{
  "arch": "conformer",
  "targets": ["emotion"],
  "activation": "star_relu",
  "fused_qkv": true,
  "experts_per_token": 1,
  "subsampling": 4,
  "residual_init": "none",
  "lr_schedule": "cosine"
}
Rows from block 2 of a small sound classifier, named by matrix and row number. Rows with one number belong to one neuron. Each number is 200 + 40 x the weight over its row's rms, rounded and kept within 0 to 999. All counts start at 0.
After each neuron's rows are labels from the 100 clips, of 14976, where the neuron reaches its highest value: "strongest on" is what is common among them. Only what is clearly more common there than usual is listed. The data: acted Russian speech (Dusha).
# fc1: first MLP up (model.blocks.2.ff1.fc1.weight, 512x128), inputs 43-85
# fc2: first MLP down (model.blocks.2.ff1.fc2.weight, 128x512, transposed), outputs 43-85

fc1.236,178,228,180,150,162,189,232,222,223,191,227,207,175,241,228,136,169,240,220,292,314,145,180,229,213,241,253,192,170,177,222,177,213,138,265,206,238,221,144,214,172,238,222
fc2.236,177,165,230,138,206,240,222,205,152,259,240,202,169,173,189,194,204,239,209,235,245,205,164,203,104,206,214,139,204,167,219,236,182,164,185,209,209,223,181,136,269,204,266
strongest on: emotion: sad

fc1.299,189,238,168,202,166,141,212,164,188,197,226,160,170,236,213,171,219,192,198,285,236,167,155,224,180,225,265,208,226,179,157,201,204,105,241,209,236,214,127,196,199,206,214
fc2.299,80,169,252,192,166,192,218,210,164,193,252,194,172,148,221,253,160,221,259,262,227,231,91,230,128,153,256,192,213,185,213,248,214,188,143,171,190,139,205,240,216,268,258
strongest on: emotion: sad

fc1.247,183,187,168,202,160,144,251,174,195,187,285,187,193,195,207,175,186,180,179,372,245,177,134,235,191,212,281,188,180,127,226,163,191,91,185,187,243,228,162,204,195,188,203
fc2.247,150,159,228,177,107,226,185,195,175,257,242,168,185,130,251,221,202,234,190,283,199,199,203,173,168,207,231,169,191,198,199,210,211,156,210,223,172,168,190,199,205,152,171
strongest on: emotion: sad

fc1.125,183,236,184,219,157,140,238,110,169,185,243,199,243,212,240,161,190,187,221,327,246,185,180,239,191,233,294,162,206,158,172,197,195,115,227,207,201,268,148,218,176,181,201
fc2.125,167,140,186,176,118,196,205,174,184,218,264,155,194,158,214,202,127,209,173,263,153,211,220,144,125,247,200,202,236,159,210,213,225,200,142,212,97,93,251,218,169,188,245
strongest on: emotion: sad

fc1.312,228,228,141,138,185,178,215,192,192,166,128,146,245,188,203,182,112,238,176,164,107,228,181,219,168,204,149,238,292,183,154,176,175,206,161,236,220,215,227,261,223,157,226
fc2.312,156,166,154,276,219,204,208,204,209,165,99,190,180,177,149,189,182,196,192,202,130,201,212,181,204,211,216,199,166,156,199,148,215,197,192,97,183,174,159,237,149,188,134
strongest on: emotion: positive

fc1.198,200,235,223,195,198,168,265,190,228,155,210,243,224,199,193,153,213,161,171,111,222,206,167,147,228,162,217,164,225,167,185,188,206,227,126,208,182,204,184,184,174,214,204
fc2.198,183,186,209,262,214,204,275,134,157,187,165,150,209,219,240,143,205,166,210,132,215,162,137,187,187,189,207,181,183,148,232,167,190,201,241,214,243,215,152,194,113,134,155
strongest on: emotion: angry

fc1.156,223,225,169,147,191,161,236,208,195,180,236,159,232,205,252,147,183,183,191,260,223,187,152,155,260,193,198,226,205,148,237,210,152,112,222,202,222,212,178,218,245,210,237
fc2.156,230,169,182,146,174,232,189,225,176,288,257,187,178,170,135,175,217,187,198,223,208,195,270,156,206,157,188,251,255,180,187,260,227,184,135,197,177,186,189,166,242,190,210
strongest on: emotion: sad

fc1.379,197,153,166,147,241,281,216,210,277,182,163,265,226,218,247,205,203,252,253,209,251,202,211,189,164,128,160,159,181,170,202,263,188,234,153,134,216,207,190,165,245,256,207
fc2.379,154,174,199,213,170,205,266,175,184,173,255,197,172,148,172,186,170,217,138,240,290,199,76,188,217,231,186,213,198,122,226,145,231,219,229,150,193,242,171,188,154,108,205
strongest on: emotion: angry

fc1.79,181,229,195,202,163,158,198,152,180,182,247,211,198,266,247,163,196,203,193,353,230,153,181,241,190,239,292,169,190,173,254,191,210,123,215,223,225,222,172,203,207,212,187
fc2.79,184,197,262,192,129,212,202,183,152,266,271,203,220,119,208,235,234,196,173,296,222,185,214,186,220,216,216,174,243,178,193,210,217,162,215,211,199,198,220,242,177,136,162
strongest on: emotion: sad

fc1.259,215,260,184,185,137,211,171,132,196,133,228,235,226,255,165,181,217,170,114,283,201,114,165,145,168,189,190,181,264,188,198,199,172,148,225,216,265,209,286,206,192,194,204
fc2.259,131,180,170,265,179,187,145,173,194,226,201,162,188,178,178,256,166,180,202,199,100,248,207,197,216,233,237,246,208,198,160,167,178,197,129,201,206,151,240,237,204,240,246
strongest on: emotion: sad

fc1.178,157,212,196,236,140,177,239,168,209,158,249,203,220,241,210,159,237,219,201,330,196,174,181,232,181,218,261,153,212,155,196,159,186,116,182,180,185,216,150,164,210,184,155
fc2.178,227,203,262,179,130,248,242,172,146,206,271,198,216,173,211,182,240,206,177,272,163,219,143,207,200,159,276,169,217,196,241,194,213,164,183,239,255,146,226,216,115,158,161
strongest on: emotion: sad

fc1.338,208,230,141,189,165,178,211,162,202,168,275,171,216,269,259,169,218,169,224,325,254,169,210,216,194,216,241,145,199,178,239,182,199,105,246,182,189,221,133,221,196,212,173
fc2.338,199,178,241,179,130,221,208,175,144,242,308,176,198,155,191,211,178,158,174,291,153,189,197,195,191,193,241,223,229,200,220,231,196,168,193,219,222,160,214,194,214,151,211
strongest on: emotion: sad

fc1.426,223,223,190,138,256,292,311,205,217,203,115,201,241,151,214,174,216,266,201,137,231,230,169,196,171,181,164,171,195,248,209,259,163,252,208,185,164,168,148,174,224,224,216
fc2.426,174,203,189,224,213,154,220,205,222,203,180,226,239,267,218,111,171,199,155,157,239,145,177,274,197,178,202,170,157,142,233,137,194,211,230,173,251,225,170,168,237,169,242
strongest on: emotion: angry

fc1.470,202,175,202,157,290,257,271,204,252,214,147,199,254,218,218,224,206,216,224,161,212,268,128,197,175,141,147,188,165,171,190,252,159,211,158,174,210,167,139,151,237,198,219
fc2.470,194,209,268,217,246,228,245,192,177,170,197,253,191,192,174,173,196,229,125,166,296,185,121,177,275,155,155,150,258,150,179,193,220,218,214,166,241,240,170,180,164,185,191
strongest on: emotion: angry

fc1.359,208,233,207,277,174,140,203,147,174,198,252,195,216,260,192,230,195,206,191,336,168,122,172,205,209,225,269,205,251,165,253,215,196,84,182,217,203,241,147,239,169,196,199
fc2.359,135,194,195,216,185,154,281,201,143,257,213,187,234,109,191,214,179,196,159,248,235,234,201,160,216,196,185,160,249,190,146,181,192,199,190,213,224,252,242,271,215,247,227
strongest on: emotion: sad

fc1.110,192,210,127,172,153,167,199,145,162,204,169,172,263,146,241,161,133,219,188,155,170,210,204,150,245,277,193,157,247,184,186,190,204,213,163,212,166,155,211,338,166,201,229
fc2.110,187,208,216,244,207,222,264,169,242,146,139,197,202,218,224,172,223,283,210,206,207,232,176,193,148,253,227,150,142,155,219,189,171,186,159,172,219,169,103,209,180,188,197
strongest on: emotion: positive

fc1.482,186,236,214,206,149,175,207,173,188,185,257,190,225,288,213,150,197,200,226,331,257,176,170,212,177,203,275,200,241,156,246,207,195,88,246,195,250,228,164,166,182,164,172
fc2.482,153,157,171,226,123,197,208,169,104,221,265,195,219,136,216,182,132,197,193,259,216,207,188,161,205,232,268,210,237,153,169,212,274,188,196,173,132,176,233,226,185,193,229
strongest on: emotion: sad

fc1.511,271,241,140,189,152,138,269,160,168,170,243,186,221,202,237,187,191,189,226,269,224,141,201,224,178,227,214,171,173,211,221,204,171,118,189,169,258,189,152,142,193,164,205
fc2.511,240,138,256,165,237,278,230,235,194,236,154,244,191,128,199,236,186,240,238,223,218,284,191,215,212,178,160,226,165,196,120,243,167,214,116,251,196,168,199,178,206,187,209
strongest on: emotion: sad

fc1.203,233,151,256,166,314,221,158,255,249,264,145,215,214,218,179,218,275,252,254,160,223,230,241,216,190,187,214,240,164,225,221,251,238,247,264,163,191,240,185,129,231,190,172
fc2.203,187,182,222,225,201,255,263,178,192,235,241,186,200,212,173,133,138,158,218,189,220,156,151,170,160,103,224,193,252,175,238,173,191,199,180,183,215,239,167,141,252,143,178
strongest on: emotion: angry